From a checkpoint of a small audio captioner: 7.7 epochs.
Rows from block 6 of the text decoder, named by matrix and row number. Rows with one number belong to one attention dimension. Each number is 128 + 32 x the weight over its row's rms, rounded and kept within 0 to 255. All counts start at 0. Numbers have three digits each. After the name is the row's rms in percent of the matrix's.
# q: attention query (decoder.blocks.6.attn.q.weight, 240x256), inputs 172-255
# k: attention key (decoder.blocks.6.attn.k.weight, 240x256), inputs 172-255
q.64 093:128114128143111128111171153132128128121070128161128128168128128176146093190177172099126128060150169149128158197121128128181128131149128128128086092128160108188170128148150128128079079095141128090106162139188128172128101067128193140190128128128149117128
k.64 099:098116143128065138136166206128148027128164128101128128125193059099128102102174175179133114137146128114186128169128061128128068108143128148079140099106162183146128128128118125104128128163111128128075161095128160116131134085128141128175182059128128101098
q.65 093:128153128128161128087131151126128128082183042086128055120072165128102108089209128132128147186156133128114051128128154128128141105079078203078148099159118128093128166128192113161114128111128092128116189102182131144151128128117092128146219103179080091128
k.65 090:202153166073062178166104128145102062076163097074185101147128128145073138128126160102128095170128128080086128148094154104144162184157188191102158100160128128094146109128128128174131139128128128123098130093128103128128109128128144169146112092084146156139
q.66 097:140128217169072173129072135125128081060128088117128187128137128062128128153185122133074092142081105151128120142153107109146140128128128206123128128151170128119176187074169128128142149128168114161096117106128062153077128149136128193090058121119102174128
k.66 096:128147063200184102150095128099128094156109199141185128175128073128128096148100128104128131128128128150110128076128128109090086128108128169103089064160128128128128128128132117128128128128128146169100152159128128128145124128124128084128107128086128174134
q.67 100:157128117128128128068063130090128166128128147128128128128163151165134137118128028115128128128163059143138101128129177189135088138164128163162155140147122116074141193128132071128048174104128057190138195066185128143150128128127146115128128128174124137088
k.67 100:146137160070129145128105140128128046125128204055108121128128128099023091087161120078128049154150041115128128145128128128165128160085128128186128178210128068128165128149128100190071128128172110148128128101134118115097114178128128128101128172128107141128
q.68 106:055128128128165088128076163143099128128068118128185206086128089128140074128126111116128062065105151142152102128167135128128162110115159128087084163141171086111128115110138120112198128128114165108197152071119079158119178109080141128128128190128115168192
k.68 111:175128111097104157151179054149171118128071128152128175191050077128156168128085088195127136128133165125196128128200171080088108085121086128069155152128036086128128179128152051128124166093128175120150132140166128178170157048100139087143155118128130154104
q.69 096:169128112128128128092128183137120128128155116147042128128114117128179128119128128135092104097096082151147091144146108182128128128100128116128128128093143128128128128116166091128128128089128128069128135182135081058121093128078123150159076215128128128171
k.69 102:143128128120128115159128129137150192178081178076128169128128148128128133113137128202128163128163131128110157106154144083128194128128128104128101189096107128146149101129100173128128099120128226198153102164118128128151207055128072128128061066128142169197
q.70 096:149083128132150102128198151128132128171149125053128105086128122152090131128129128146134123190079088107135198165103118104137097121109158128151208109140128128127150144128128128161050128128128160101108128161111178128101128139159131156120171087076128128098
k.70 103:126115102128177145106136157090094180074184139118183124060188128161118158147128154149128142128013128152128113161103122128106075128128123128115139128128156165128135150128080065159132133195133068128093128072200096104123090130101128128044156186128119128097
q.71 104:128160128128090128130091128101141153145128155196144082109128115128162191128128077133100154128083138167086084078148128162083170185117158128168159128190128128072094128127041128128121115146128136170117112099089104120128128099094093087097122130183146128128
k.71 104:104128180123070073161129176128119128166128135128128168144087128128128184128186107119162128158178128128083112140161128186128101076100078103178181055137128168165142084128118141151119128140094133193193126128149112178095147178178128082101128097093161111067
q.72 117:104140108150128159126084132128138112137122058127168107107128120181101117100128147081128128128144162069102135193087055144183098172128128155128116123146128076155128119160128133116128171175178128089156160121128097147081156149098139159128100128128128199128
k.72 122:136180160131107146088124100107174098127098139128129126128128128113063128128057136144180095169157128123128174139145100128128075107128145128105163090123095112128098073128185114144071055121058128073070092176095128108055077133128128128128165118128128129110
q.73 102:115095128114128128124128183128134148181095128128135138116099128128116134155107127166153173128144126119128128208194082052095085122076128128128110199134065115149149096151128128128133126128100126186125073128135128128074128141177058128097139128104126128128
k.73 104:128128153198170121128186136128115073203128139128116077128092115113128165182110128116151220085137128169128128148164145108069127128081128062193128162128137180077128089128168055128075128109126156168179138143144180128062091097128133110128128162101128118126
q.74 115:051128077128083104128128136108128128045079108137169141170128128080108092180128128062112128169130128158178037083065108128128119161163128128128128098153128159119174164128182117135100177128161162128180128095140187069111146128128203128128123097144128108128
k.74 119:098128094128128064128123130160152063067148167172160128128128138062142196128131197128123128128139128131152128108128110145122122191128100128129175128106092105128128147127123170128125128128123184061135128128157128100176128085097126153165176069087128147131
q.75 098:136128094128128128128043158128146150126091087164186164128147056142100073166085149128114128128124144128128128128107081057152128079128146128100134107094116128166065128119138128128128105139105183128157106080164137128128128131128128119140079128146134144128
k.75 103:163078119161119167105128106073128172167105127082123101129106123092117128168070099161085128118106128128126128128128128099172157128098128130128106146069128085128184112148162092128128128170134124128128122112102128128137187198128116186183166128131109145147
q.76 104:155128152134121128105083073128129196131166196179120128128121127097128162169140101125170146086117096128142164128128144120188129099155085135127128097118128128155105194128147124079128092128128090091162172128128107108128128128159128150181100090149158128170
k.76 102:130144071142128148128193109166128128197142128128054152145073128112088128159175130128157179162113147208089165203128128056071047156137111113113125161107128179103128183161127086110128190147108128106086128128178086024097144128089156188128121052128128117127
q.77 110:180103128134122129130145120148180194179055067109081153160147127151128128069128122128085098160105072098130141126159087128163108128128128128066128241197128090095184108125114130164088164123079151128128077109128128161163108128128211110078087072128180128106
k.77 103:115170128128128100127130087141142155194128128176085126116128105128128125133128097128080119163128128128141128128051128170119065076178103086128128125128128128170128128132120078091170137084192088163155140128155128128095027124128165158128128128172114169054
q.78 082:164128128104128147159130107171128128114128128176137191082143175084138097098128128103171099128143173161128117157128128095146128128128128105137083138169129131191157210128128128128128090053138128128128128128151178128128182073128062067128110051128161108064
k.78 090:124158096128198074123057144138118153114128100074128115185160206128157092110173113130068099072187117052128153128141087128128141221128128067135128128128169119127086140128152126128124169157137121128128128140128148104123128128133118128154143061129128097128
q.79 098:159082107105128128111128164137123108171165140166182255118151092128182128140191146128128128128097144089128144128128128113124107083145149128092133152141109179128150128128128163100148128120159142114128115062122128138144128128116162108128129104128061150099
k.79 096:128142178167102081103128193138053128128179128110145128172128126130128128090167128128148127131128164141166128128169169087202117060128050083128128128084083128128151128106128181143128128132128128071128070128135128128153166168128169099145105111128147128128
q.80 102:129139128092135128140114128095202168112128156128178162139128194101115128149128137064112128073109157154084128107137151121162128128128177128089064109117189164083103143123096071128083113128128128139165161128128166128198128139063188055121128128204092154128
k.80 097:090095094131098053161176120079203136128158128128074181176128136196133128108151067128097136128128145128119143100128128180128106128123125161150062198138143140128128099128117126164064128131128128116128073128074150155128068158128128073128048128072128120155
q.81 092:128091240148044128128149127128128082125089128128128128221109102101102117128128108124148128163128128117177128128176128128098065072172128167128128104181085119128047116101128128073128103169128185085085128126128150128086107143177128100082032128105128117097
k.81 097:138128128165114148128131162128128123170128128150127108128164128134110128139088128076128133124133164128057109084178071128088053097102128105128128178132128128156091128128120112128128138128146081128060165106106160182128155128128165128118139090182104146180
q.82 086:128128067128128128128044172128102112134088075185134138080118128128153128184109105061174128063128161125128096102141119121147241128154131123212198128131128085100128067143106129138128123088128128128128128128082090161113061138147128149148147173128109090178
k.82 092:123120168097115190117128128122109128086128135141077090102128106144097082113111168128128185159163128103160175119106170167093108087128180128162194053174128159108096128238152128128149086193115090128128128163175128128128118119111008128191150140108128121128
q.83 088:071128128098100115143128191130128151128122128200120128128128153128097128158128164128142128128128128128128128170128079071111098057189156141128142157058129128157128128059138128128134098128128178128108145128108128106146128128177128128128069065136139094128
k.83 095:128128089129146128097181128128128128128128147128114088164083064128146128193177182131107119136163112128136137111175154128128083128142139128128158098123128129118150101046128128135181104176128103119128128067128042099199116083159129143083061130130128168128
q.84 109:128122075128128169128091175124122128117128128158141128128128126181156143096135174107205128170183149128128104042045170128095183128106169128158128091119098092128141128098121162141128120128128088135128104167129164128128180128148088100128177078203128128098
k.84 098:128087158094099109109128188075068066142187054042087128128156149128128128127128204177143128128182127148168054156075165180084128172113128128128140114149128117128128134125161106141128128128128113132137128155128097106153190128128128128123123161106125188128
q.85 089:110128089128101095128128128082110128128105090066128068128185083101128165135161100116085069128145128108186112087012130115148128128080128094128174128128132085128134098128073207128128145128128128118128082156169110128090184106121087131128141116117128128098
k.85 087:128128109185128130128198110042120135128100085128089128013109127183084128152171151146114111120090137109088122128087152128085133128077087085117128128086103128102128153133161110128128085114084083073163122087189154128128201109128081250086128173170048092128
q.86 091:083206128201104128128158128125128126093115128104128128128169082128128128068128081128128183130148128096159081108125095152169135188181086081203137163128128201128184114128148144131128194201085128056128105180142068128124143128101073148128128128098128088136
k.86 090:113110128128128128106000064085053128128160088128128082124152128048090134118127125171144090150112128153104087194128152083128145128150128128110200128128097156128124128128128182132156111132128101128055146084128128128137069170128128158128128136143169128102
q.87 102:118158128096105114128161174111128085128128128105191180126132081128107089150170183128113128089137176128128144128128078080128128136190179099203116128085134080102117125217172128083108128098128128146113091128129191100158158108110127110128106193151132096117
k.87 098:128127120180102114132124128116116087164166128072145080144128107228128160128114128126094114143128107127098128128128175041128087128046090167097128092128131118190092116128151138128128128063128065169140062172147135128128128122120084128128079167156121186130
q.88 095:128118132128118184208128186128092138128180105128040128128128128073166098117155113028128119067181140108128128116128128167088133162128128087031075128139087171107134116180183144128188141111128128107204128130171163146096031159125075133162128128139128098128
k.88 095:107104128128136171162115134128136128155053123156141150182068098128065093109111133127176164072128149134093130128139128128128179108152162128100128144087128128128093131128128128071128094181155108085185128164153164128129128098119167095128048128137128128109
q.89 096:128114128128094145100110128127128128128128141140128145128108160106128142111140185067151179049085098170128128128128131066168128128128161149122150128081172098151103130128125077128185128128128218112194128083198131128128157128128109157150104089131199107128
k.89 105:078082170128128128128086128156146128171128112128125105140075108166154128108131128138087104159125135143202145193149159102128170125126128128118129158118143207128136096068155050128128101162112148104179086128136097089128116156114088136097128062106128085128
q.90 104:128123082128128128128182115099128128094128104149097130128112177128184128105131178094128182139079094105132149128038109030110105096128228112122138128128167099177128109172190128128168233069128138128132143214184128083171096129121128088084113128128150128088
k.90 106:118207128117120128095128133155121088135185128128128128097121050119192128184092090169128128128074128140170144195131152068128162093116124168128115082129196128109128158128114086128178128183115141061128132078127139096115098103091055179122096128128071152212
q.91 095:128123159128083112105128122160128128103078120128132128150066166204208195160128191181122128118125128128122131138106067107128134128118128250128115128174128062128128148128154128107142133157128128112109175111128098128128128133197125162074128159118128126107
k.91 097:128118093141128120128091053088169128128107150156065061051128141106128115192128169086078142119128091091128144139071124123087128128149128128136143128128048128109128104085070121121120169128128128165128091136175130157156192108149163189141117095159134151143
q.92 095:128100128189154102165092038069128103073128157091094065160158128115135154149179128091128047108128128128128128128128128148191085128086094141163128128128186112132196196144125128108154168111124145101041097134124095128128122045162098128128128159055180126128
k.92 096:095225152158128078182083125128128118150156128128128074128128128151128128080148128107081076157119162101098115113198091159135069151080109167131120063093128128179133095190157192128135128180050112128102162128080076185117128084128128095195128128089157092103
q.93 083:094153128027177084161128100128146128140148110251096128128094092099128128128128148128128128103146095174088128128166127096120174128073128076119185163116105137151128154126160086147168055192141164128128128128102096128107146090156112132128128115128064128152
k.93 084:128150146128118128174168108140202152125141155099113128128085128094171128163098128139095128128094092128072176128160166154128128149128083091083128149073135128128128128128159170128128105128050193086065128160056102169128088128128000165176096128080106128181
q.94 081:094128128177128178125128177128185128114051162125117128128066083201098163103115161055117128107142092194128095112128128128128097134128128107128129128128162091073128119128128096155126155133128179128129128054154128104128160156083145094126097146128128176110
k.94 087:150125086155083139176120148128164114127128116207083128128128128139128210119131128142143074128158124128174123159117102127117176156125078208128128128147115104096168157171128094128097132155116128150128128115128128145072128205128157085128102161065083149130
q.95 092:148088128128154102126160156098128128101128190091128128173121128074175119105166128218212128128128098102156103174109111223070102128128128174128128075156068143128128128106161145128143144103130096145128132128064128172070128128072122128177089128163129098120
k.95 094:082128197046086131076149128164153108154071150174131166128092073157128092118128123128183128087189097138076128128168128128096135134091095128138140181128128091154173204128148128128128128120146156095128112154128128050134128090090218148172123042154098128160
q.96 142:128087171153123128093128112151114128147128139194128128128103109128107179151114186128077139128093140104124128128096103129106180128107177106083143172117171136128151128080123103128128085170116146094128236182128128098091141128158128128138101128150104089123
k.96 110:194179185116048101128104167134117108128128057057106069134095134128095166128128114166167139128087083128128070182128110128052084185072159101138128091148179052157168143128128141097083128156116150128100128095137122128128058130128136136128127128193128097128
q.97 129:128126091142128128177107120128128145128117104128079079090128128080197128096181211184166161093162147123089128158044128128063153140128063128108128199072168141086087139128172154128102128103155194125128128119164111052074128128161169106129135169118080128184
k.97 117:146205091198128129128182096162128128173197090128128048151128175079128101128160128128097204123125128128192095128131070128128128142100108102128169128219094061114149146128089128137211128144134128152128128128126157136128148112164157152168090139105128128128
q.98 108:055128068100097128148052128128128128128113128142128043128128128128056135163128067136128128128098113123232098134128093100157090156128070215128094144128155136128097128178128128157124128128097128128158113146138128096090162133091128048102128105128128095121
k.98 105:128159109117170152139031128128138128131120128134143128128128135088128128177101199128100091098100116128126127134133102128142136128133128210164082128047149128128128103128180203175139128128070191186101161128143112070128087128153091077118128149073053117211
q.99 116:142114205145128177187128128164109128128102128136139127128205150128128191128128128118132075062155128115091128081130113094113090119116128087137175146050205152115157130107115144118174133115086093176146082104128081108154092140148140096130067175128135129128
k.99 122:145130120128119184128175130128133130112128152128136134186130128089128060161144128146148128091128128050128142147049128128132082122158121105128115158058128187128069167170128128125128128128165117175176069156149157128128100134128093120101128162094198128117
q.100 100:132128161128128115082098128128128150128128131128018108172128095102155194200209106128117173173148128128176083156128128078095128128085157111128143108171161146128142099122168140159105119144081128100125182128171129105133085136066136128084125103128062128127
k.100 107:098037128165136084162168128075061172097160160120091125076107128128175204128199072185123128128103128125120054118128077165136128128160128166113092128124140116128085105176116158130165165128107156095128128119154103112142075174128141087128163128128126128152
q.101 100:103167128128093128175123100116085105119128082128128146115139064130144128093128122087164138128128197128174128107075128169128128128128113128079214120079166137156094189096060128132128085128128156088128149108045114148128128128128100135109074093115128135128
k.101 103:186167128131173134108140157128157105128147044175128178128128128128128128106211128069128111086128100170144128128090127071134071148170128072128176145175137135061128164138128128115096116143128096128084128146128150065063128128122097086128123128128126128090
q.102 109:128166102080128174152128140102126128086176128151163107141144128144104128135128096047146128128138086128128183130131133183136061128174128161096090109166167196081125052128166128079213103087161183124062128114119120128113146177128139157142128128140141125162
k.102 099:128137090128145128072207090128217074128110080123192115170062104153143128177127166151107179117128159129100128128174036128103128083095128075128120181128089125105087128128195137128164096092128128128128102128140171148058087105128128112208101102128128141128
q.103 091:112073100091134121169161128185094179128065128128128128098135128161128174174124077128128187089190128106087128128128092156110154128128128128143128128147175178148132152110153079128128158106128162183128076080137128160150128113072162108128099088095128174148
k.103 083:183128128124128123142128158128092093128082128086128128128094114162128186157128096086198128127128128150124111100128086216095128126128128075128066165128168128137119183128091120092076091105157202128128103147126128128163128197128091139192128078184128177142
q.104 103:094104132091205125137168146158125156136098170121104169087128148143125128209130081104117053079128112111128181190147113117128128128124128149107128188183139193128128149156091221179183128167095129143128084194117177162128128131128086106129149161128132171095
k.104 098:128153089075103128128139083152156144128193168124092128128175089161128128167151128154128128128079156153128128119159173120128107117179144124081091180126128192051083109112168142128064128089073127135128128161110156059140154128075192088084137080064128106128
q.105 110:110134138128086097128103109152107128128128078128181128128086160108201128126112085148076125077128158200155156128128070127128123112049164111148128145117040186152120095070116128059148113163091097108169128128128078128153119077113097128128128172151138173128
k.105 096:128114133143093159128128098128093128151112066143077143128128188128136094128065128192165128151128143128128229090155183128128121128128098171106128088109099128128128128094219128076076132137128110146100155180090112098098133128138100128097186155106128151128
q.106 099:088128145110159128146161186128128139127128128128111097166110092163120175062177152189047128059106082089128095128080111147146128089170108147150112191144140121173118128128128208128148209094079163106115156120104109164148122123190128053158128177155128140129
k.106 100:128128128128128128065093179141148122130171079128166189128108089128171063102144091128068177047140170114112128146097194160146172070147128128062157128135128128188146161147128144128103124128123128126140154146121141175128128131128077128128105128090128128138
q.107 093:178128145174131128165128170128194098158128128128128128128102128128128108128188128128090128168120194141129135130110129127154097128128128047069148128101071128132102180175176128128128092133084104107128128179128114118110128155128119121058128113146131128106
k.107 094:128127141153134128128091152183128127159104128070071128128072130128135154133167128088090070097076128133128128127092083161093091109141173122136128133092101171128128128145128105138178132160074128128105128128110049128088132113118072128107164131150066128128
q.108 091:120165044105128175128128189142166135128079147132201139069128128128128128150107105163092161079144128086128141128128211117128128132070135054128068128128114085128128108128113128158114110128061114128118128049203114152128081128107165128128164101128095128224
k.108 090:113092128096202128125137088140128099180158128142092157128175152050077120128085079133113133136084130128128168077158142102128076111121128128084085141086128128175126134178111105128153107126105177158172115092144128159123102128105120128164167128128100085120
q.109 108:191071171131157128148156128128181092169174128143167128117115171128098128094128161128116098058145133146029213106128084111096165058173054128139128166128128128128128153119163157083056128125128116119154140097110125128176128118109155128123078128100109128113
k.109 111:128173110136080160171141091092128066128120132151140096130057093158068108128104084167159160123150154132128162128158146128151123059075089128128080165158129131110128181128195106128128128128128128079128154198143128076186158128128103128089120072161128130128
q.110 097:175094128178165128128152108104091136155128128128069128209128128144085121128122099098139128203206163157164052128128157128128166062091126128186061128136151128166124150107128112144139128104186103128115124128167183145128128130128128128089128038101128128128
k.110 103:100128191126128128175098200204062128096171137128154128139128198135113091109128067092128151135142128157095140150078121128128128174128128156128091149099117127128091128128128075080140154128093176103140062163085103128135178127134180130113155135075103129105
q.111 099:070128128128128120128176122106128181114128135149128128128160163106128128131139163179166196128142161061156111124111128113172128117128188135113128128128128121128077128192182117151129165137129133128163130163090075128128178162154128085135142079128127086066
k.111 094:099103107128128091201161118128128128128123128100128139124180127137183129056177126084113129105083144128138096128078128135149095128134141128163187171152096168088085107191098128078171128128124123128189098093128128128153128091047188134134128137128166128158
q.112 102:128114172123124128120150123128128128082094128113081210125137128128062055164094121110172111128128128176108128120128128092046128128170201148115137128108128162123199119131092071128150101124133136108093128128128128128128172127148098092130155087040074128098
k.112 100:106106123183104128128091183137118128034156135128121181184165128128103128128196090128061030125096171172130128133128150179128159158133148143126156146130128092128128136114128196128128077107165193128155063126149118150096128169073194061108081128107128128128
q.113 106:076171086100147121128122139158159165132128103128103103109114163092157097179128128128140163128110170182101067090119122074120110146147203109148193158179128086048136095128128093128128128124136051129143141128076128128128163111144098116116179152155097153115
k.113 094:120134164128167128176118128079101108080160125151102128128100176128166156190138160108128174176082111128128143157128150085076182155183154168132219099191124135128128138101128074119128128128137105065128077128127128084078128128094066150069179149135093106128
q.114 101:128128092178162133160114171128133128144149185076128143128220128109122128128169108148171128067087150170128111081128095109184212184128182071122112162169128096179128149159106128134130077128128074128139159095093108164128084128076175128224128128126128144098
k.114 104:175128110088084187141134111137130128151068115157128157133115128134128157180099128128142197153128130128078128110086124120133130138128118145119067112128128117097174166130134094077128128084098128122095169117140128128131128191128071128128128097019069202135
q.115 104:143131117047152142098081128094128128128045147154107127114075107129128089094115128118069128135128129128114128194128114128111128109072105142058158197104152163113087127083187104094130185168108086128093125090128152128173108131123128170149128128164096078155
k.115 105:115128169185165086128064052122205122128128080162128134130202128117128128073117179128090128183128128138102128122137136128115124128128141133080112100128099157143128071128167159164102075181072065163143120128083128128128113157186138128128128138128126128068
q.116 088:172128128128097186130168099133155128128128098128188090120141159128151090157144128162169128091122111171110162171128128128170164128075141130095109140128134128070098155155111128128128125128128080104129142083129081076159109128145065128110128128183073128103
k.116 091:128128118121095128232128098115158108128157119128128128120128144128196149128128128128186128185121105128145167116128058128146112138128139131128156114126128128171156115128092128176151093138128128112128144160084128128128179142109077115069128128238107186102
q.117 089:142128196128175184128128151119128158146062134049087148097128122128107128130115107183089080174103080199190105128128148128168128110093164148116060172137151108147213128163156159185185108145095138128190112128128138128115128128123194147123160088128099129113
k.117 095:096104151098128144100138166128134185128176133165179193140128094100128128096128109128128092128129146121108120128176140053115128156150134128085118182076098128128155155128128107128149080128054094076198075128141128128139098073081147128151142091074109148150
q.118 086:128112153188147144095098115147033128146128127128072128108128128120135119144119128068128054168128041056097146113090128119128174137125113117128107128190128128185128187117170173128114128149185165128128216161128125128122164119133128146104182128109128148106
k.118 084:175185085158105128070083128220143093128111128128145108117122128154128122128128128128128128134128128116128128128093179156068128117136135098151089128097128149050104045097115128194081145063128144090072215100116141138128128161168128130159160128128088183128
q.119 107:151128173128091147128157161083107128188131089128128128168121151128167068099103092170093132128122128128128172129057094102128115074123078128134128076128096170128049128087177082139128172121128090128128128167077081098100128128162128163128133068056091143128
k.119 100:142154132128128128207119157060160128095128131175105128084147128086189165128145141128081128163136124128117101128086128128128128127111142128127159125076121144106062128167128128062128137070181128149162102128072128128128128142091172103128100194117119145105
q.120 116:096128192150128186128143128122128118081101097128128128150128137072128128187076112168148026118099128073078128128128113128099128207099159061091146144079092074128086102128145132110126029153108145129128128117128164075117126133161128098154090111189128128141
k.120 137:111139128176151135111128158136146128077125194140074180169103128073165135175128128142156072074128128110140095106121164128128105128127128128128116128128137169038089189146150124111128165175128165132128154198101128128128128107101085117097139097128128109168
q.121 108:128128128128128125068128128112128130128128136095116128125175128128062118128128119162124147126094082128128076074090128128101128128128213128147128217128109136075122145118138130080052128128051128128104128075128168145128119113128128141152122207101146105196
k.121 116:140116126128073137128143075118153128142123128164128137170128057165128101125119098128129128091111087086038175136128128082128098106170154128102074128147093106128132115128128127126128128166086128151189181128128128182073158159128163116072098128107185165203
q.122 115:128187180105128147131128062158128130079132139116128155081112116123112083128065128128040128132128164128096111128126128107045157118143115128098128128078128129174163128128128128128073128162128128072128156048123128112206128128109131128128042128206128093128
k.122 108:159128128134128128114128095137070164097120212128128076128139133170098173059128128095172149191165093136076124128128110128128131128158114146179172128102128128128158150139128134064082156128106198128133140117125081120106128134142093124128096056117097128119
q.123 101:131128132128135128102099128128128128082128131128176141116128130158081128128180128056155056153128093128103054150128091128086127122094160128078147082141183186128118200092066145128132128184128128128154119128128128100142086082128128141128120086143102077116
k.123 105:117109121094081173133128108128181085128128177128128121128178128128128130206128128140110131186128081149084140108059128133128128193138153128128128174102128101114182128004140139181141081128128113128128080128128128110128126128130144144088085128128181150187
q.124 103:128135104126087128231122059092128111119128151125128128128095128128091128128128128132092120128209105128217187128158173113193153151184157128128123128128112101128145119128160052167061128128106128195128137086185142105128127157154128140146128078168144087076
k.124 106:122092173104141128128128128173128182099138123128101069101128128136131138136142154144128122081180107130128130124121058115155139142058128128131152158174238097131128095144128182066128122128147151173078128048193128184128085101157166128121073195215138186172
q.125 104:105111128214101164116138159128128089123132087128125128128128087121128169135182128128113128067175133128119109128128128113101118128128129166158104179079128128152080128174166099127178190079148151118114157129113084150128181069185121090136128113087087148159
k.125 114:094128182119152130100128104165075102166128117083170201148128128128152150128155128102076132128118063152181166111081135128062128139128066127176144114115119141182128128190172105183128144097167168104160143139129172128147187073148134125057106158072141128128
q.126 111:141101128132105126076117128128158059128085164116133122128118150095068104088129077128123128128128157165163128143154148062136128069127128151098128128101128146173060128110128106125102128128162113106128166112128198054131128073133128191128128118152098145082
k.126 105:186128166128128168066131128128128128154083075128128128128164146117128128204092122128112136117151155071137111170105123110128101144065149184116138123151192128152097146128039181128110128128100057170090117128128181128091180156130128178094125062128126128128
q.127 114:165139153128082128128149162148072128128106088128128135177138139163163110155128128184149081160124114128092164082093122197189152159113098128104102128096133128128128169163089183128117090185098167146128100087128062115142167165169144145128154088128128102176
k.127 108:128130093148091128128123128128128087085104184154160128188106128128132146119104170128128047128149123128090106110127093128109128066180139128128132075108090152099144179128128026154128088164103148098077151077134128109128106066128077128164085149128149128128
q.128 094:128128054128126172128180161128128154128162119102122128128128153128166086171145068128112128099163183145128111128134061137128121070152139128128106131163181128090088128102103144128128128128089128128142118112102128171069128108087191144159126169159113128128
k.128 086:129137128026128101118178128128192140116128128178128128147106128143128153189128115114128156082118161153128128225128128128128152098117128089211135083128072178078077128128145128128128128162068128093128128128143116064128185128128059102128174172090128128175
q.129 084:128128054141128072174184130103128140128128128127151069110164128141162128172188188072130128128102164128059128087128128131128124128051196044040115098128128137094062142130128128128134128098062091191128107099096165180128126128128123128157128128148166158099
k.129 092:197121082128128170107167182128128128105128128128128164128113162128073095096126128075128116140181112155128153157087128128143134147107126127063172128128128130128158168169128128128112128052180126120128198132089128156105140169128128079128128100128128128069
q.130 089:099116093191063180133128090109219106058145153128187165164097128101128145128128128156113210166128095128075128060088104128068128148198200128128146143167110145128142134156128069128040107139094128184128104118097082164164128119074175138128098128173080128151
k.130 087:088150137128100128122097128139117157128102128128171128128128128171037158110081128128128160175128128127197128091128139061091128128121147162107128128183161145128077160091115140143163171165117151141087128128128139128106081125164128132117197104133146128118
q.131 102:176086128063093128089155104128127147128128116102161135105153106182127174112194104077128128128109115128144161111133128161124128125131093174128128136062131128128221168128153128173159159126127139092139128072121128170099173128099128128146104128104128075158
k.131 099:169216109128085128079122159137128128128107139143129106128181066201051128160104117128183108128184128122110128144169106104077041121122167149132074153120128128127122101128137159117169132128152153128159164164118177128132128094211165112145143094043128128128
q.132 092:153094128115128128148117155128060190128088195139128128145128128160128112128134128128146128060086084100136128098128157151150128128082128053128128191195189128128128118148084128162098181079128147128184128128126128198128128066140208128223093128128123126117
k.132 091:157128199106128128128128128192142133128114149172090128128128065126123179063123130128128183076091078128123204128167137128128128128128104128094128141071153118099130128217128128128095162128089125128063128187099128128168082182110153128199090072076134159159
q.133 100:128188128128128141116083191152096095128179105128142087218174114137176128135128128155117128129086078156098128107087122100128128207077171128102211128128128095094153111108163145128141156126128128119110109086079062113147128128102061162128122128128090141166
k.133 097:036094093174195102128117190142128158140128128128156116128128128122079135102183121076146128161065128103103128037181183065121128115147096128128163104099128165184160118205145078128175140166128143098128160142107128177055143158170128128128145128097087139128
q.134 093:128158169199097116103128125209174128128171134128073093128128216128128128154128106087065097096143128128166093105148155128091081128204155114093171077128088147180092128106086128141199165151132082141073097203135047087143128111131118072128107170143146062162
k.134 092:128158128141060189062132155128146101180111173068123130203128175119153123131077121167128128068064128065104128161108144136161164128181128158128128103163102156162128128128087167108128162165163120092128128056128119128110128164128139108112130110105128069132
q.135 100:090119128128103128097198121125125155087128128128207156183106102108131152128128128154128157128153060126085177122111128128128123128136128128195128133067128136153128150128161120097128148099056108120099128199128074112114128128128149113137156123058128128088
k.135 099:081128128128149143106167104089108120083128128063128142134179075132135150128079102128111178120192128051187166128128093090112094137127139091214128128114128094128105128108227047132128116135128109128076135156128136072132191040147157128151128128150128087122
q.136 098:128087100113128160085104128134061128128080128131128080128176132114128089146142092171146114123128096102128206135142128131213140203096125152110128114082128081128128211128154135128116143190171160128128128067093081145141126128128169142169078100128128161143
k.136 093:065113101068128073128131138128112098137128149231168046180197220141128088153128128100084151168171143105104136153143128106146128170128139181128174117128117064128128087092128128128124153113115128128148129181068164128128088128128134215169114128124137127154
q.137 098:070160128114128104128128183122128118174088104111144119105144128096128134115114155190107159165128115072128167168178128128129199197128086136106128128192128091101112097100125128146128111097157171208115128128115128128071132204183099137103217171152130150128
k.137 101:128172069138171128107137128128178128117128104136211091128128178051128128128128153128159128128088108180151128128128161128126081100087122096159139089188080128128113135108170066165128126128117082190130128075185128128134128128165107080128173191199166122132
q.138 090:128128128134128155174171146113158128104129128187127128128128128145126128128128122157146191115159143151128183081157076128168083128128159140128104128084128052156149128137059179163131167173181128128119128128157077165107128170133099070128151157151128159128
k.138 095:183128110141107169186180144162128073127154188090157128102151103098142082128182128115140121083150128164145128128101128093120080125075151128181123128199077106163171151139094138123128128128170117109091128086116118071140128128131105159128128128166151167089
q.139 106:075193128174122198128100150139128157091102085114092135109096077128112143190109067108128201128128134128128131131162128165140175142104128120128137159121128146187155128138128112116128138091128161128128128128150128184101159101202189123138128186163128128128
k.139 106:176128122116128129178226123199091128121171128119193151136108083128129085109128106071166128128128128128113125130125140148111138219172152128093139128145017085128128153128116128076128143128128128128118128182198128128150100118065172124202160168136136128128
q.140 095:116166189128077128096020096174036131079070128198115098172149115149118174154167054145139239128105128128169128128183163082128128131099128128069120101198128181093171128127140095127151143098128111104066128096159138130079148128128111126128087128128090128128
k.140 101:155108146128128128128174154193105095164138128142087128170167160077187065128090143110115128095069128124113130142091061157128105128128128082137128137181155128128122075148125128152142180128083127128128128067187095103128094159041112138128137113128128140166